config.yaml
train_examples: 15625
hop_length: 640
spec_augment: false
hidden_act: "hardswish"
avg_pool_shortcut: true
widths: [64, 128, 256]
learning_rate: 0.0047
shampoo_beta: 0.95
adamw_lr_other_params: 0.001
l1_shrink: 0.03
max_steps: 18300
warmup_steps: 910
weight_decay: 0.03
Rows from block 9 of a small audio embedding model, named by matrix and row number. Rows with one number belong to one channel. Each number is 128 + 24 x the weight over its row's rms, rounded and kept within 0 to 255. All counts start at 0. Numbers have three digits each. After the name is the row's rms in percent of the matrix's.
After each channel's rows are labels from the 100 clips, of 14976, where the channel reaches its highest value: "responds to" is what is common among them. Only what is clearly more common there than usual is listed. The data: read English sentences (LibriTTS-R). In brackets: how many of the 100.
# convs0: first 3x3 conv (model.blocks.9.convs.0.weight, 256x256x3x3, each kernel summed), inputs 208-255
# convs1: second 3x3 conv (model.blocks.9.convs.1.weight, 256x256x3x3, transposed, each kernel summed), outputs 208-255

convs0.187 123:128134144129124128133125131117124140133124121133129127125000137122132130135136129127128067113127128128127114122125129127129128119132119129123139
convs1.187 037:122105130099118122064098142132143123123132121158109137122074144123119132110134119157113089220125111097103115136121115120129129084146106120114143
responds to: voice: female (97)

convs0.247 051:144098139141132098033163131135134114136111108118112132119119123127142080127131166130134120122139081132120141118171128068078114149118129110129120
convs1.247 067:141134128131113167116093121140209192168140129140137143169122124134123128160123106089142124127133115160069117131118126185179153115134113126105110
responds to: voice: female (100)

convs0.6 118:128123127117124124125130131128126128123130126131131130129168130130121127137123130131141136131131129127129131125124125127128131028120131119127127
convs1.6 035:121123124181140112144114129111129124185121143135153123147111116138121121123119112122117151138135130135146032143142114159143124084121129137133107
responds to: voice: male (100)

convs0.36 172:130130133093128127131128125133127133131110109137128123129142113139128128159128130129127227134089129134122127135131123115134130114126135129131127
convs1.36 191:127108125069123129117132126089126129112131111136115114128091133110104123137128138125131128081124125105133139122124133128133109028129130128127054
responds to: voice: male (100)

convs0.83 162:129124132118126125128131120126132111128127128131145128125130132121127142129123128129128078127126126125121136132130125130127136129132126129119124
convs1.83 084:130115137248130136126141133127118127091129132128134121135121124128124124145128143127111190146105142133119151125126143108118139127131120127139122
responds to: voice: male (98)

convs0.135 062:129114126078120122132132123130129156129124129126127114132000127132130135109129125139124151109122126140140140123130128122132149105093133117127122
convs1.135 033:148133145173105125129129133121123108109146132125117137140143123123118127160132073090140150105128132146174141141124129133147131141161157134121126
responds to: voice: male (100)

convs0.170 033:101100131100115177129130108145158126138146151154113136112146103114134142139111142113156110117130129169083137129138113126116149119120140075110125
convs1.170 038:120121128117138106148120106130089155187155130162087102162127142125142109109147110073137128121131159111132122132145137151087148169134124134108122
responds to: voice: female (100)

convs0.53 111:129137131135124129127130114124133135124122123124128121130000125123124125138134144125132112183114128129131126121132107129125122126132148129128130
convs1.53 074:129111130142141130123127126136127128140132123125121133133141121121128127129132117116119052129129126131137107129131132128128132104131125125130135
responds to: voice: male (100)

convs0.92 039:119103118123172198125126127150073116156088137129143100103090120138137126129118133109135083136141100111103149136113130108128120120135123113196132
convs1.92 071:128128138128118135135147123120177127183163127144163141096136084136133140135236102118109092171129138139088115153110120138140099127116121161087119
responds to: voice: female (100)

convs0.30 099:125112123126130129128108114122141184116140130129132136128137124202132145130107123136124119178122125121133129142131125128128132133126162188129139
convs1.30 073:141141130129127157135131139135122117132126129124126128127122131125125119127140134125121132111131128124131114125133136121129133123125151187125118
responds to: voice: female (100)

convs0.28 088:127132126136116131127136115129134127134123131121124128129035126106129123108134122130128117129130135131118123119122125124139124153123167138117107
convs1.28 040:122116114134144129118123122122120140112132128122142127139026135124140124134100136169148082146132125120129166078130131135147139047143131091151116
responds to: voice: female (98)

convs0.174 108:135122133130126127132129106129139128127117129124126107122028127136137139133126129123138141144125122129133136123125124116123138001123130141123127
convs1.174 064:121124117104140121125130129140125120117144133118126129124193127126143125118107125131133156247123127130096136124134132125136126177148143129124131
responds to: voice: male (100)

convs0.148 105:123126123132132127128126141124133120134136131136132122124050121134130120130121128126124122106128126128128129129126126123127127100134120128144126
convs1.148 046:142127135165126149117118123146126121122131130113120117131255117143134132167143114105147165189137130139116032138126137101146163133124123118111135
responds to: voice: male (97)

convs0.51 036:123142129105127191096151111092081137161140148125132100127111108144115135115128082114075143115128139148115153103117139147178138099101087114118140
convs1.51 059:117119111156130115126163124123165127131160135146130129120142128135139113106209133139178122128139138136086155146118120167132126123138123142109124
responds to: voice: female (100)

convs0.252 088:124128116115146134123129117130129133125131133123130130126018126134136126124120122137131134103134129135133096136135129133129132093109130117125128
convs1.252 039:115108150169135108137126135125129132113133122164129119143151122121130129093132164137112142134118136120118158149127137092132142146131105115144146
responds to: voice: male (100)

convs0.88 112:129132129099126128128127121127129143132130128126130127131123129128129130135128123124128116116129130129136136129127136129127126013134132131130135
convs1.88 041:129129120113115107151138118135138129146127127125127132127067111137111116128116125130112255139119125141122168143126140132135131085126133117161198
responds to: voice: male (100)

convs0.175 102:129120117147138132128130094117135130116137121125125124126028132133122137157131120123131136040120128118136085128126128125128139145129129133139119
convs1.175 093:117129131095123136130117120132129122124124123137124141138137121116133136135133145132131057135110133134135101111130128118132129134132128124127121
responds to: voice: male (99)

convs0.79 082:113113114117131131126129128130136119126140133128134128127021148121133123122130135138120117070136111131130141144135116134128136120129125130142116
convs1.79 043:127136154134129107132135113135132123114092127145130112142129145101126144138148135102133228173138151132158105138152130118131125194127102137097125
responds to: voice: male (100)