From a checkpoint of a small audio embedding model.
Model: 7.26M parameters, log mel input, arch preact_resnet, norm batchnorm, activation hardswish, depths [2, 5, 5], widths [64, 128, 256].
Training: soap at rate 0.0047, 18300 steps, batches of 128, held-out accuracy 99%.
Data: trained on read English sentences (LibriTTS-R), 149.9 epochs.
Rows from block 8 of a small audio embedding model, named by matrix and row number. Rows with one number belong to one channel. Each number is 500 + 50 x the weight over its row's rms, rounded and kept within 0 to 999. All counts start at 0. Numbers have three digits each.
Before each channel's rows are labels from the 100 clips, of 14976, where the channel reaches its highest value: "peak in band" is the frequency band that holds the peak; "strongest on" is what is common among them. Only what is clearly more common there than usual is listed. The data: read English sentences (LibriTTS-R).
# convs0: first 3x3 conv (model.blocks.8.convs.0.weight, 256x256x3x3, each kernel summed), inputs 128-255
# convs1: second 3x3 conv (model.blocks.8.convs.1.weight, 256x256x3x3, transposed, each kernel summed), outputs 128-255

peak in band: 250 to 500 Hz
strongest on: voice: male
convs0.52:508490500509503498507496500490499498521497507514504493495508211497477503487503505497501355248502512492501507501491508507493498501495506508395429496498504506259498497502504505504518499497507501490498496496490481511311505491502500474504506495496499492393504502503495525519499496497505497505514499502514524506506496497484504515505499508510502506500416504500497511503505259508533489494499
convs1.52:520411485267509478481485484462525500458436565528516475497543456523536522532615467532500535347527518496484131507507476494480501494515515473521664477507495483498463484504448396485507509487565482459489557498438604457677505484492457523530495476531473525514493481476504553542500488481488504495466410511449505515512472497492501495487582516494496479450543507466530561502478470536483459506521

peak in band: 4000 to 8000 Hz
strongest on: voice: female
convs0.191:477517525458510487510516466466458519544550464493521472479481525532518541374514475540394495499514523482561495521487503443472499494519697513448600535449649418486606475566508488590485537493519463471531509523504526495498456441532557527480536471302517545523485514522451492534524542398482542514542547413474466583441424490564487516440455504494437505559557506501479478420493473477508494447510
convs1.191:456482499515569490500475479497540474363493481543510482587537512475504454477590450515321470556510535441519540481585439727588391485495541522543540424463512516539503482493451524490508479463490494584426492424429557530491499546517482500450419568491584502493464550421443490534561491554516493473587542490551551518521490466443407595546531439492499483461480504502523483462513527507491526594527

peak in band: 0 to 250 Hz
strongest on: voice: male
convs0.153:512497527561493497396495509510483496502499524499509533506501334501498510493526496504506436383539511500492510507509504491499517618506500505521595492500500513394517495476504630494499497496516506494499506501496579498343508504522505578517528479499487500474493501498490457520483518541493505511509503500607495516492497495510499506503661783492497506499476482514515521506506651491505504500448
convs1.153:502502510238493499508507500500491500472495501482502511494517333493492509490658500506495332487494495496500699494510502506485511694498501497522490510551493494727507505456497493503501507502452490482503498506498540495427513496592500488500497507501497508514533500501506481510497503511491580494495531507590487493489506486502492506501482585377491408500516467499541513512510513514499503498473

peak in band: 500 to 1000 Hz
strongest on: voice: female
convs0.140:506486471508495507503496523485495500505549486500521524489474475506503496527466488515449421501476513546506455499501515498492486508502508497493438519505476478547445478519510482491458520510393488523506531517490518498475494519478519181517506511518505508436548494554506437468513561476473520479492484498193488489514519516485498534505453456506506505522490499510547491502515465488442480504508
convs1.140:556453541480518552369451493520535451459281517443523459471590292446499502550512490542552494468503503473487501533479416464485471556498561515592587535518546518426489492493484511464496455453366517582494488476434494446458433467582509574472508512496482475402511557464513588518543501482558557471509557512510489578542538442476544465548461515493484588428545428432471473500495410470508495431460

peak in band: 500 to 1000 Hz
strongest on: voice: female
convs0.92:505499512473506509536508504505498487501527467528514508455494484502515509482480497520468510509478504485531507483513493501491500513510462479487471501474496501545519494514516486506470502496518493488498521514486496493493423519494484534475509509508499514520468515495540239499511515539497489488507508490487501327505497502514497499559482521502459510524511499493486477474483530501493497558510
convs1.92:466487494548481466536456482438487458429525510467516513554477448484491510467414498514498476483424572489492510532550477490543522508464483515515423499400459604437428631447540428526401626493505506555508531494409468360500536433398464446676476469498533462492524443558498499524497538525479536487388499540481451457493505498483458434516531520481508460518522510488475564558492597503434508570468

peak in band: 500 to 1000 Hz
strongest on: voice: male
convs0.63:492518486764489489497503501504493498480492517492503494507530492506438504486479489497517504497534507497504497496480495487522484542506507521495483484477498510446522540513498490506486509496495515483492505492506489503474550493511504492500504509520504498468517500508466498504482459520488504497484491504748498507514489485507508525430312465506503492482497491494504503530498495495500509461516
convs1.63:524501507410497507494522500508507508501495505503508485499501492490475504601495507500510473484480572468505501490555510496488477485510476492505492501475500491569520494525503524568519479497515498564510485545509501480491377487523500492513496574499502468504406505425490488470489517490508516488505496490465505499463599534491487473565504480480476493490495476492504485485499490489480491617359

peak in band: 500 to 1000 Hz
strongest on: voice: female
convs0.86:478501496575522494468482482514515517454446491487471489465402490531547499519518494489494512480445512547518497487534513515500492488515506498552370443477504463860412491465488451542502499512526480610473395473504490542496595520440528528503541522497467470503523483489558491467528581537493494499465507509544503455505548506508510484632522520509523485494481462477498509470541522544459595504491
convs1.86:478489495186494488503470469493481513529578525518504470511516489508484512490492509491486520521487529502513532492596520476495480582493492478573515510451540508169521506554482491507460461498524500522480533525484514494481607491517547476477487496501509518539465502509518505495508468457503510509546509495141488518497532502458502495538594458487525491507499495486508519509481547503506565737493

peak in band: 4000 to 8000 Hz
strongest on: voice: female
convs0.217:491515444513463520460513469536494399529500505503461476593469475469516398504500531446333515401514519441554458504464485479475499514557568452486530565483657510501410405511489454550534522614517559459534492536515270490520491525498496568533515519277516517455475629659554491494530512485450556487496491562493609508499498475492483501390496536493549493559386519556499576481544451447537468501515
convs1.217:497502654492510546439589543472542590575599487540556481447454526582512482550437530516519499480423552518464498448546471640534516484466428531484423557530495479644484540470503676477459518423493454595567500435472523610507482516489571502439491492510559528492509549492476486512610398553527548593488496364520491527531545444488536587509479544506473498386530551471518306470467498535497461454494

peak in band: 500 to 1000 Hz
strongest on: voice: female
convs0.77:524488499537508522499498496508544530567540503492488510491479488498532489513495502506485486507506502509490518508522509501495455449515513487497518534487498419890486499430497468502450517484498495525495516496498497465490800513383532503519489525505510508499483486525567462477492728501499490518517510490639501492517543510478530503532424494485548488473529497480492498517500439487462425495479
convs1.77:485447492374463492504515496524619512409337508532515522504482524507528510556483485525509491492464519450487483507541512483462471422520503494662529504360433494271501500517488523615448496491509488545469526474519475554485534460439454515383471518520498492526498474519563504448495472474521529491481518449534513523497649504511470441509487481516518541508450481484493475497472561489504507503517

peak in band: 250 to 500 Hz
strongest on: voice: male
convs0.104:500501545285502491335495478533500486485506570474523504472470359494515499479504526484496437412492505489511513531473512477480510429519483497485507475485501557530511586483483627550484471505577514502481464440477642515215484479682641534553495425487495476526467487497499388495478477431506486480424493489563477530482508470477507560525494569498508495477320549501486491482541377488443482572498
convs1.104:506510481588472461429513458494468486483545475482498471509471537545439514484420507477485433767446495468477499502474507474466506387483484471523424511503460490454570558514481516551466539510471486543497519492486597516758513473491521479505525511502491503493536512514497486474475499503438535433570506464312477481474589522486475495494556577489489506454562491492520507505508565527548512543522

peak in band: 1000 to 2000 Hz
strongest on: voice: female
convs0.250:459470491565491555467446489560397474515595541469525494538728499475511493368515499475526523479404523571587499510524423509523540555433517561488505455469436445581498437479450546464498483511484479461505412466534487532462453445509497475628469515503483469537435537321549483502485414635539440522510491487520582483525543487489572546418454496531500480553472511442481484522519481446432349474494
convs1.250:477675502456508461495446465494573516553532552546528518553423533529431399669509497482472539601486510566516530422506509518503505587515496447586514479513527491521436418505537505547527367594459501523480604650553460434466498516524492490439448484521497483465487532561528509489499546520537480485345499472498522493501459508412523482559548482479443476471502525508524487720450526492529545557490

peak in band: 250 to 500 Hz
strongest on: voice: male
convs0.18:500491527405512500602490510509518488560478554504486484434467374486460521500666523450501552588453489477494394512502456499497483564496555495493437475505555515538481531493501279504513518516544499503504453438493464535353562469503472315487494523499497499374507513511529524468520509490483493539455486471185510536493522502451537485493426251500495484496519497495499503486508370461509451510498
convs1.18:498494455479476500507500429508503478591534502495476538513527603454482531500535503468529418560496511529514541520496463477511497715507528482501489499513502488353522507516521322500557515519388518504506530497508695521663470514494541457516483491498514512430513487662493467474466483537469506499526482489460501498481477484517511506501703516507477472498490537504480478490504471496501694489479

peak in band: 0 to 250 Hz
strongest on: voice: female
convs0.87:518522513443487493491487504504486475510501498487489512496484462505514501513496500492495495494494481509485521493493498513500482514491496494505503507509479485475489517501485482496465504530502498479504479512488496552505548499520483473522495404517487502478499507509478214490506446503507504490487476515450486429526484511485490509507483522502478487510497493508496477494524505502490512490484
convs1.87:478467498563474556524392484565513438518503557452518569478480448463423561589571554496474479445552568582505601442521486442516609586505503531500499505506513629479462502472505519452419495437469546442487549464466534361531455543488590497487485444438528500480457459535458482456409500528559535567540550394620520452479443540435510525478547432469592547514519506436568512464461508501404350545469

peak in band: 500 to 1000 Hz
strongest on: voice: male
convs0.178:505511499533503506500505491492518496571528500510469511513486340506555483470528499475485541401523475503496393503495510505505512481523495496539713489462487471585514476496497584500479491518555509497509537493499585501355678498441494627515496413498491492375526524502496475467491467557489472502537503524590495500488458500510463509530482501489527493511486498460509498457485421483471492503503
convs1.178:486497508528513525514532498512493488451472508494526501502551439507498514527554526496502506393455490509495548478478522504497528344507485511533582504510516488708512539485504626516505482504490506504492487502488575483370419530458502513512501483477503462507477500493538489483495513500556527511505517511569475504463505487488469541550169372510500506509517503503460499524518600507541483505524

peak in band: 1000 to 2000 Hz
strongest on: voice: female
convs0.24:503373473512527440507472490508566501593488461529428499547344524528468463411507511548519509515479507552542505508453497486509442474525494492478447491481499549508467481440454548525492542587521478427489598483505442456494490501491490483490542526538500511540457464509485451497513487594464477507573483588513473505491568517498528510624546535495462459469508504545469502532478510477468439446480
convs1.24:577589534540508558524522441543495497506372479498557537430608525503440499521471509535431499508515398592516501569453517552550582488490490497510524502497520296406492455545479522504459434438490545527500507491496512515513595519533570493770446475527503488541521489443539496525404476515560511504452482483467496535545543542522533493473471512496480516426505506467494544482520511492530576491515

peak in band: 1000 to 2000 Hz
strongest on: voice: female
convs0.181:510529522527501516487499506446520507525523484483581514428499457495454512488482493517512529491526486491487506533461517503489501545481509498508503518515513499483509545508512465512444486468454468471509527505454513478425497505480480533501513394483511505494535524470484259508504478434504516486499523543470543422496529485478491510496505500496466504539546520496489533507516522488386498536506
convs1.181:515491490472514579487541488481495519502312503512501507504604472496478553506560477495483450492529458429512458509594474473529492659494500505423527550426452524605492534517559521518452544564519469575463523512490492534556361525517458500488499568470476510501469524505478494540523498504492500440550529456658443451538513576586465485607527435446495487570516501509502515484577486542417457471496

peak in band: 0 to 250 Hz
strongest on: voice: male
convs0.48:502510492232507491429513496490488496458489540505494511483527402510512502517590486502478471363487521508506392508508512491501518509510546492503458504545489486452502499524533608523516504494453510510499497528460608495473531503510487409494481475521513510443494472516495482513484485548490497496478522488328496493477475513507529501490523539518511503525508510497512510512480359483490494485515
convs1.48:560477514431517495403504500519480495546483500478537534454513410481482529493631508507510416446502578527489706465476467458525501664558532516359525508428518532611388475532488510503505495500462506502505531493481484493566586477492507606396523526505486477435450472487472561475535534535535524503491462480338492441492493503513485491518529510577520466503564457544501519486532631461452540508519

peak in band: 500 to 1000 Hz
strongest on: voice: male
convs0.169:493534460444534484499529488452495499507532492508461508468431386480478482458496473508461427472541531466526451567515473512518446526503526439488514478549462536357530508468464317483454538515511505501515469501483380541512519581505493460384489499532538522502490540528505443507490545550449468543465510491302416491522512506545487552459582540498472512566487499529490499532495483490480508435551
convs1.169:571497567580524601528516482535553488723523440486520507521510482493456482497435526440568493475476484515480512520482528505421480587479495538452449453471554514503509453499520485530529559509468514519500468559422575478529499371467469470555548481490486501523515680524528503505578554523549512499512547703517453500515395570470514440479524535537481543517492489550498496623411546511470449513422

peak in band: 4000 to 8000 Hz
strongest on: voice: female
convs0.125:456494480497482605488486500500497471493503495513503478481479507536495489491503545516354487502495488524664494479496508507526557452508600531489470527519778479496474674523496499602488507525487513487532515565494475517468518493483512477478557483468533491463488614535551526497505445461481491506515490559550741491497505508469506452480434444527460530504474486504523535491495524510439457528514
convs1.125:503512439570530439468508518488509528622520509516442511571425524468461522515539528473512556524493498508503504536508573379504374456433442579494528481491559522437495575445524461451477510507490479491502522361530437505481503217462574498493532473555488535535553593514472499505705474516534501572533490445561518491527457493489435609429497529471484480493530522632498544458507534482485424535489

peak in band: 0 to 250 Hz
strongest on: voice: male
convs0.56:481502527515504500549504495489520499468517538509508496474481545503522496505393484528498634703526506495516779474474501494496475533496503490432498504519496516434520487472496379495463489496488493520498497492497545500529550495521485481485511507499502490473529497491500564487503514507499509504503506495423492496485501493513519493495540312495510515517456492513503499509499615498510483497464
convs1.56:497502463401477492403496474496460495479491439451493478460533549503478483501647509521477464457520508487488498489473500495489495619509487495566648489476502515457468504511512508499520528535468496397509487529500363485526475468534468544494494415505445468484490492481487551475494515467503442502506425508259525438439493527451459509480489728509561497520490454496560471475496389470419515496537

peak in band: 0 to 250 Hz
strongest on: voice: male
convs0.188:514503513442521505487466493511500490496511500506490486471482488500484500534458496501495373528488487512505486523491494512498492472508509509445469506515497499291491479506513457510492489507495484517500520516490503494514508521486470496535503489497478494409483497489484508479511518505496504492476493495058491512496499480491502515495528526484503498513397509493500511501523382492518508503508
convs1.188:494464429274533461511551519482516499536558477483499493532568420485512520522512500506528492263461563496522574515517508488537532550483514506603472494510518495538520564539512413467491509524509531514518510493457285529429493513457503566491500464461463519595474492504509522467485479423506512517478530495391506470505449476559585485451418576577510472553464542510501478499480506501470474486479

peak in band: 0 to 250 Hz
strongest on: voice: female
convs0.21:516522521489496507419476495471490515565481515478520485496498516474534503528542503473482467420481486509499488497532489508489475553480496513480429489545504488512470503502496284503500469466441467473502519483495486490524782538452473381532488558501498481515449525499538554516552515530529497508542537527506509702522508520509519510504504514501502496502574525480508527491515437524557517479482
convs1.21:500480510463475528594458501458483508542539478519507468566491356526506489536667530487498500536418501434495695491481501482525471715561502488535473481509502480465440415547513488485467543511522518484544473533561511504368454494401510542513492559503480465495552510525508569521531496430469490508503481511341450395453496428538512529464662712483566510493486495479498513507514591550546403511504

peak in band: 1000 to 2000 Hz
strongest on: voice: female
convs0.229:505486545561510505496511441504588484518488505491522509494430497488510518551492468464508565491501545494502491466532494488492476449541524494484537500660524498831502558489552501528436499538506495578530472653485480451339482523497473482442496513511487478467522468527446509495490556466475476520505505495761492530513569511488456505466472460472514475462517488474540443484498492493423484466523
convs1.229:467495504411529487480436540510461517392599520472416494506522485445492542401472497557471503521485505504490548524548500485446488446486498444494521518466484513540507393479503564551408467510508480479501592452490522586454507502488553543651460537506470512574511525475475463481498472505513464505514530487227492530512613501500512493572500514523471524483488515460510445437560457496488383478438

peak in band: 4000 to 8000 Hz
strongest on: voice: female
convs0.172:517484508389502508501480497498491501514502487500477487495512417504519518476517516493549498400535493491503510507482517519498507514466496525508104494477490493500614483508513293490507500489518484507477468513489502494136469510335473439501503511491500530520472482509500498518497493519506524466485496496482520471502526500495498503511474458503510507493497496495484502479503171506536505496488
convs1.172:519595365472459490426470515527511500478531467493536478526480402506444532467708507433485554544489484506465536453465498517506476616473496486509516563528458470473561442552481514487522550521391472531526615490511437481440528499501525566477514494487520485496515593562502454499467556571488535549527513510497572465484419449490524516476526290535525493480483532489515532517449476514499465622523

peak in band: 2000 to 4000 Hz
strongest on: voice: female
convs0.180:507514501520503495502500495519505484470492494510496479493490512512489508502498501514509514476523502507497494506515500517489499493510498492498459503510493492516510483513502494508494490495503515522478527495493483476449482493523482495504480513498519509489499495480498392497495513517512502495499502528506511336488509505505489519520479477501496501495498496519493501515503496491347494501489
convs1.180:495390447565491512367554479505480519556511502507499561458550651537482538478450486445548491417464481474517511542506668480531662489514439523512555500557439506519505617501510482485491576528542526489506539452496622514286616447510546530560474448460551541602543523575484538530475377444505510581500517494461462522455488512501510407471484507492564555506573529506505513453445502510552509550470

peak in band: 0 to 250 Hz
strongest on: voice: female
convs0.220:511502473431508507479497463496515499483467493501496466515515444525511494453425492488488487571497477476478365494521523497523506562513491511448579508510503470482446532526508596490487479518547454509525487507506477449485715519552492443454504525508470474537524498496454639522514737486516498449502516491510502563521459494463510541526518485514483462498516473491529504469523512476694507506461
convs1.220:564552540477512486544479509484474500482532496442487532516458425524591494499454494508491431463510476515511411519461528509532499614477489507486547485417504499430494457401463501432501466477526482538491414453463563553436492495491376496479491473507545496419430509507558539534499450494556509633485416512382483419492491484535543469512528620513518509456424499492536454538494590478514474486492

peak in band: 4000 to 8000 Hz
strongest on: voice: female
convs0.5:540421555477510356467466532550497529510537494495615495522439490424505558413494494488837512472499478492469502567501526660575526497441596500534495527491494496517459606504503482421503528562520506542516460502493505491499518527495516508560499519307501530509518633444495518487520513573487531453513522481442354471506665507471491531444454516501480477495492530465476559504524507484502478487493
convs1.5:569484406499481449508518315487515484498471520505426451508510527529451489481482552494566528539449425525536494565516682459561502518452694465489478494454631489508536574511448479552494495430511510523523510554452509453521528476462464483505506440436528515503534315499528510477445542483516494508503552502569494498513462494444432507481556475464471488473534534490470485333489500589516536392477

peak in band: 500 to 1000 Hz
strongest on: voice: female
convs0.164:510511497473497499523516501496505493473511498496514502497506050495516506499529503505526560549486506486485499479490495494501513529511514485493539493498500493467518515491496507487484494473503506508496522481509479541515480507496495443429501527505492488085497506465500507490507467491497498482484490483442481491515508516503482497520484475503497507512439489500488464498499440552502521531483
convs1.164:482505445310518501605490524531497498538585488512505461467482453500463494554481512492521510417548493492460434540598482457466544463507490524403484504570485494443516516476493524503485498492390496449477624505502552529517503509504528313550541483514512516584495532508464472474479520482501511475464592537295528523504514497482505431440298550488500535468476555526522498470468742548503417448515

peak in band: 4000 to 8000 Hz
strongest on: voice: female
convs0.8:499518486511499360511504485504502509514521488496490495494524502525460514481502495503150509516458468564494504518486524439475492514538492496482476558522403461509284047505469485515475493517524507422490502674507494526497492541497503479500515505512511502494502557495484512497528505470498540488584492527489521498501484481510492475506513512501517500494518498487509492393514500504487497484480
convs1.8:464527502490494597484471637513506499450532499518576503499551468484501486485478488506607511471519470556512503488470411514500482524520473554505491484492374510538469497526490518532521321482521474504537511502527506479468512482482482502438493523564484504491464794499501486493541516492541507460493480544514426518504476493484559499493533494487514513538499479538481547415507516494491506561487

peak in band: 0 to 250 Hz
strongest on: voice: male
convs0.123:495496493602544503496519496489490496448492523494493512557525394501508508494556496482487436663477468494508534513492479504493504556471497501526566500501497510330523471478502794506497504500434503509496505511507527512418460501493438563493525486512492487506473511493503527495484455498493507506491521508474499489481504532502503520499615598508529503496369474510504491520500242495474516508512
convs1.123:501536487328500498463504474484444504429505451473504490481512540516490505502554486479473467590509496499492492503513507497493492647500491496469437505511509500442511454504499396527498499495456520490496498513506434521621518510543471600506412452489443531421511503513482478521493508469483504488472469505435498430432513515494509481485454488485489473525440432502532486499511519511486497510500

peak in band: 4000 to 8000 Hz
strongest on: voice: female
convs0.168:464488428445573331468531474552455453522540493493516507503480427520470544470489552501354506516532454438513498546482426498502544482467574506483525536491510517505541490483468429581535465481469529335456559531499523502429468486489423553547517480208535479525444709495450480521530491457526527453576508520540494503481415513427523520612458567535508574488512473533480498498507527514509474528510
convs1.168:405507624524491500493396496520512496499487509525545546579530542411595558507498464500621537525469513488525503494492545559519533461587432623459517496470437499462510571485488448457504541504532471494516496496502476556503526487497502482501572541494461584504549661420518498493583449618487461493489512473486776549501594486500437574464523472490546451506487485465591526440538509473585496479534

peak in band: 4000 to 8000 Hz
strongest on: voice: female
convs0.110:500506489488480478464503493503497520508474483523493502555499355520502477453333504501548500260499514472518489533511504503495499508519509528498547505463491474629435471472500374493484498505462518489522477534528422504127497529495528489431519478522490496502474526518486431494496538505488508524492524529269502508496484506507504514468527410518485496508586483515520487494506511506493507471462
convs1.110:471587486546477528487524515477513495473645543494487527526514594571549500477538487434560403527458476545512542470500566530497567485486534524432508500498481517569412465508513625510491545462439495652486458522533547436326512513446501575557575552481497528476512513492488511507525445617532473491475516535594551488510505553487437606535498479458506491432486482496498535515524412526442474496504

peak in band: 4000 to 8000 Hz
strongest on: voice: female
convs0.58:539507513515505458509506467525495492550545496503407493469477528479512441496500524520116491487449488467686504472516490401470484527508415481494508546487725460504602372510510495537553496495516479502473538399483507485518534589479501499452494494468499484509435567497503502511490458459531520523497498502491788504524466501522509463474470522503523488505498513605484591527485509508515502451482
convs1.58:521475521502517646500483790508498514459523496539546492599466489562497543503511514487543489517529485503481517504521546436574545522509475596498499482517310496554500529520506477481506391502492503486503483470483490471510497421501492511509526496538532475496505701524476504507722663548505492532517488569500482479495509490474486483501503503494510491500506525554486517517475489511509490502504

peak in band: 2000 to 4000 Hz
strongest on: voice: female
convs0.137:449488556446514483542481508467483425571504504486423465467574446523515484471547503527497546295560503413405496473493534542553460587494494473507506425505458591466523501515499618480458504518518494489487430520494512540502678525542488523497516461468472476525462504494537495510491463551487461502428466551456503470519399504543542500458521486495567497522521472460508400478430427496529539488479
convs1.137:442507486469488597450450537530475504512495504459520456490395520489508547575533545521499446505555522584511546477471637515533525538536592511492402481421509540507507466524554580523513489493497656528534510534472464402460490614491499458422478483553472467506551292515572462524568563507550529502472505565444490532518509506485575549441722543504573533412487520505543483558655467523452450424497

peak in band: 4000 to 8000 Hz
strongest on: voice: female
convs0.94:580455541482499383500484471533482474462502508504533440491471480520528502494504518476867500500507474522425458554506463539474477467444547512546522528548287477470487423507485494633522504558486486486523479467509498507469538454497474489581661513332483493504523588602509484495481483481511476442506500556503380517494458501442548535483472553482506457533557510477500433482572509485512483462502
convs1.94:385486535492498531506493446515506480484447497561545479524519501690473510504496515470513514514526494515517511496481603580497501475494513493495508494491596502548497654482503472487547276365506498493484488517504507479490515459490512497475478447464503502508498308471506504528381553508455507493484524482512649507506510504503576466501528515481501499501509502451502553324498494500505504510507

peak in band: 250 to 500 Hz
strongest on: voice: male
convs0.240:515514513298515505380496489524503509495486494500493504494483445490501488513469509496495097334526502492510385508506493502495489490484493482493384507495510509497494487501505432502497502489493485491502527495488489537316516531456483477512512455493501484482491508500487496497497480505509480501510489510319499533510502506482497501478492474494499501511515493492488511512504384508510516497485
convs1.240:525476419493494441596427512486448562543499407537524484567538418525477491528511483535507392430414486501493441566486519510513529505468510505476437533449487560459537450482549372497477561476455499516526486521496470370640546473479541501577504471554506504382507564533504604555489537426483522554499544545502545436490591505540504522527260406547479478495669481490507516469496532459495439504475

peak in band: 0 to 250 Hz
strongest on: voice: female
convs0.244:491498459516502492517508492520487529501491521537510506493500505484463491482461507504536587477499510512492444507500517503498525464510516507501463491499515514511466477471519463520466498501480511516496499507492516484431806507498502401505516535494476516452489512498500489470468577486509460558507520526506498634543525506506472485503533445510500517511500527511502471521499485518638496474514
convs1.244:426491525453518489462499468441536508511474471510472531574509446483416502530516498526411529632527551404537588494547505456479407461505504480481444443541482460499507457497435408516488489527546448458540439530570504569509356469518363548522480491504538478519479496493441526480511541446501473457503549489568491519467457476527573482462577597495506500448565483513459569499522412528463480428513

peak in band: 500 to 1000 Hz
strongest on: voice: female
convs0.204:458509451393479470505556529478488482526544477470565508448441211506493499479525509437544496300488512434508498556482525474530495455524495517542487493577510445419455512495503512457534504476525557511544476389472486514518540499480516432475495438467522499440535550513473448503496592524490456466525490528470494491476536495526529587480460433498472509469514465422504520535477355515513518477524
convs1.204:518475513528561432423550500496470455627465484508491497418534531490391501414530504484521500515513504541518531452399490605551508526507554453460522540404451484524510455533585504545465534479540432458479485436494494621441451471476532460465457517489501514496500461465456475479526419569539535605489523526463472441436528529451501517535523488447429478518557487503486424472549526486402451545486

peak in band: 4000 to 8000 Hz
strongest on: voice: female
convs0.234:511503563528498525489498508495461550562490502514526507487497504493485544496490516488405436541480513533527468462478496439512418541506536483517499547491778501517242713493503512527498485497509524479508492453495479502544545533493482515508497459453507509514535524549494484490483508515497388507563523495462846518497512462484488506517507512520444493511494512490495543501518490497481509509463
convs1.234:495461493452511504525503590542518481564506500507580511518482515523509511476498562495419519528555479485494512531521439593494508562538449644505497512498514485454508454493487507480477617482514508503530506462479522545499439544510438495503484496480493526485490329412460508491581633560480499518469545497504414490529469476483564547533530530539497493544526521579502553704502512522480460477484

peak in band: 4000 to 8000 Hz
strongest on: voice: female
convs0.108:516533557445503531467444477499524467424476526501504498429466436463533565515503524461517477324456508520553527571563473513492544520491483517538526531467596468441560629486512465565484507471501482502494530497464520508340506492415493490526464497492505493527447519507517234469495466434530550496511502544661533463503511483471507605512509443495643510498491517482475511501515428504409495541440
convs1.108:470507489404490481441575537485481509430495517482486475559549438595523483481534503479483495474598462526478492502485568491603580539498456435474520522458519570633446401497467537518435544513501490474533491526514414483544403487471559492528628532428474534519525467529537495527447510529361474521428479449397608479514498488464372543572501434478483388667560485472506520487556467507408579540519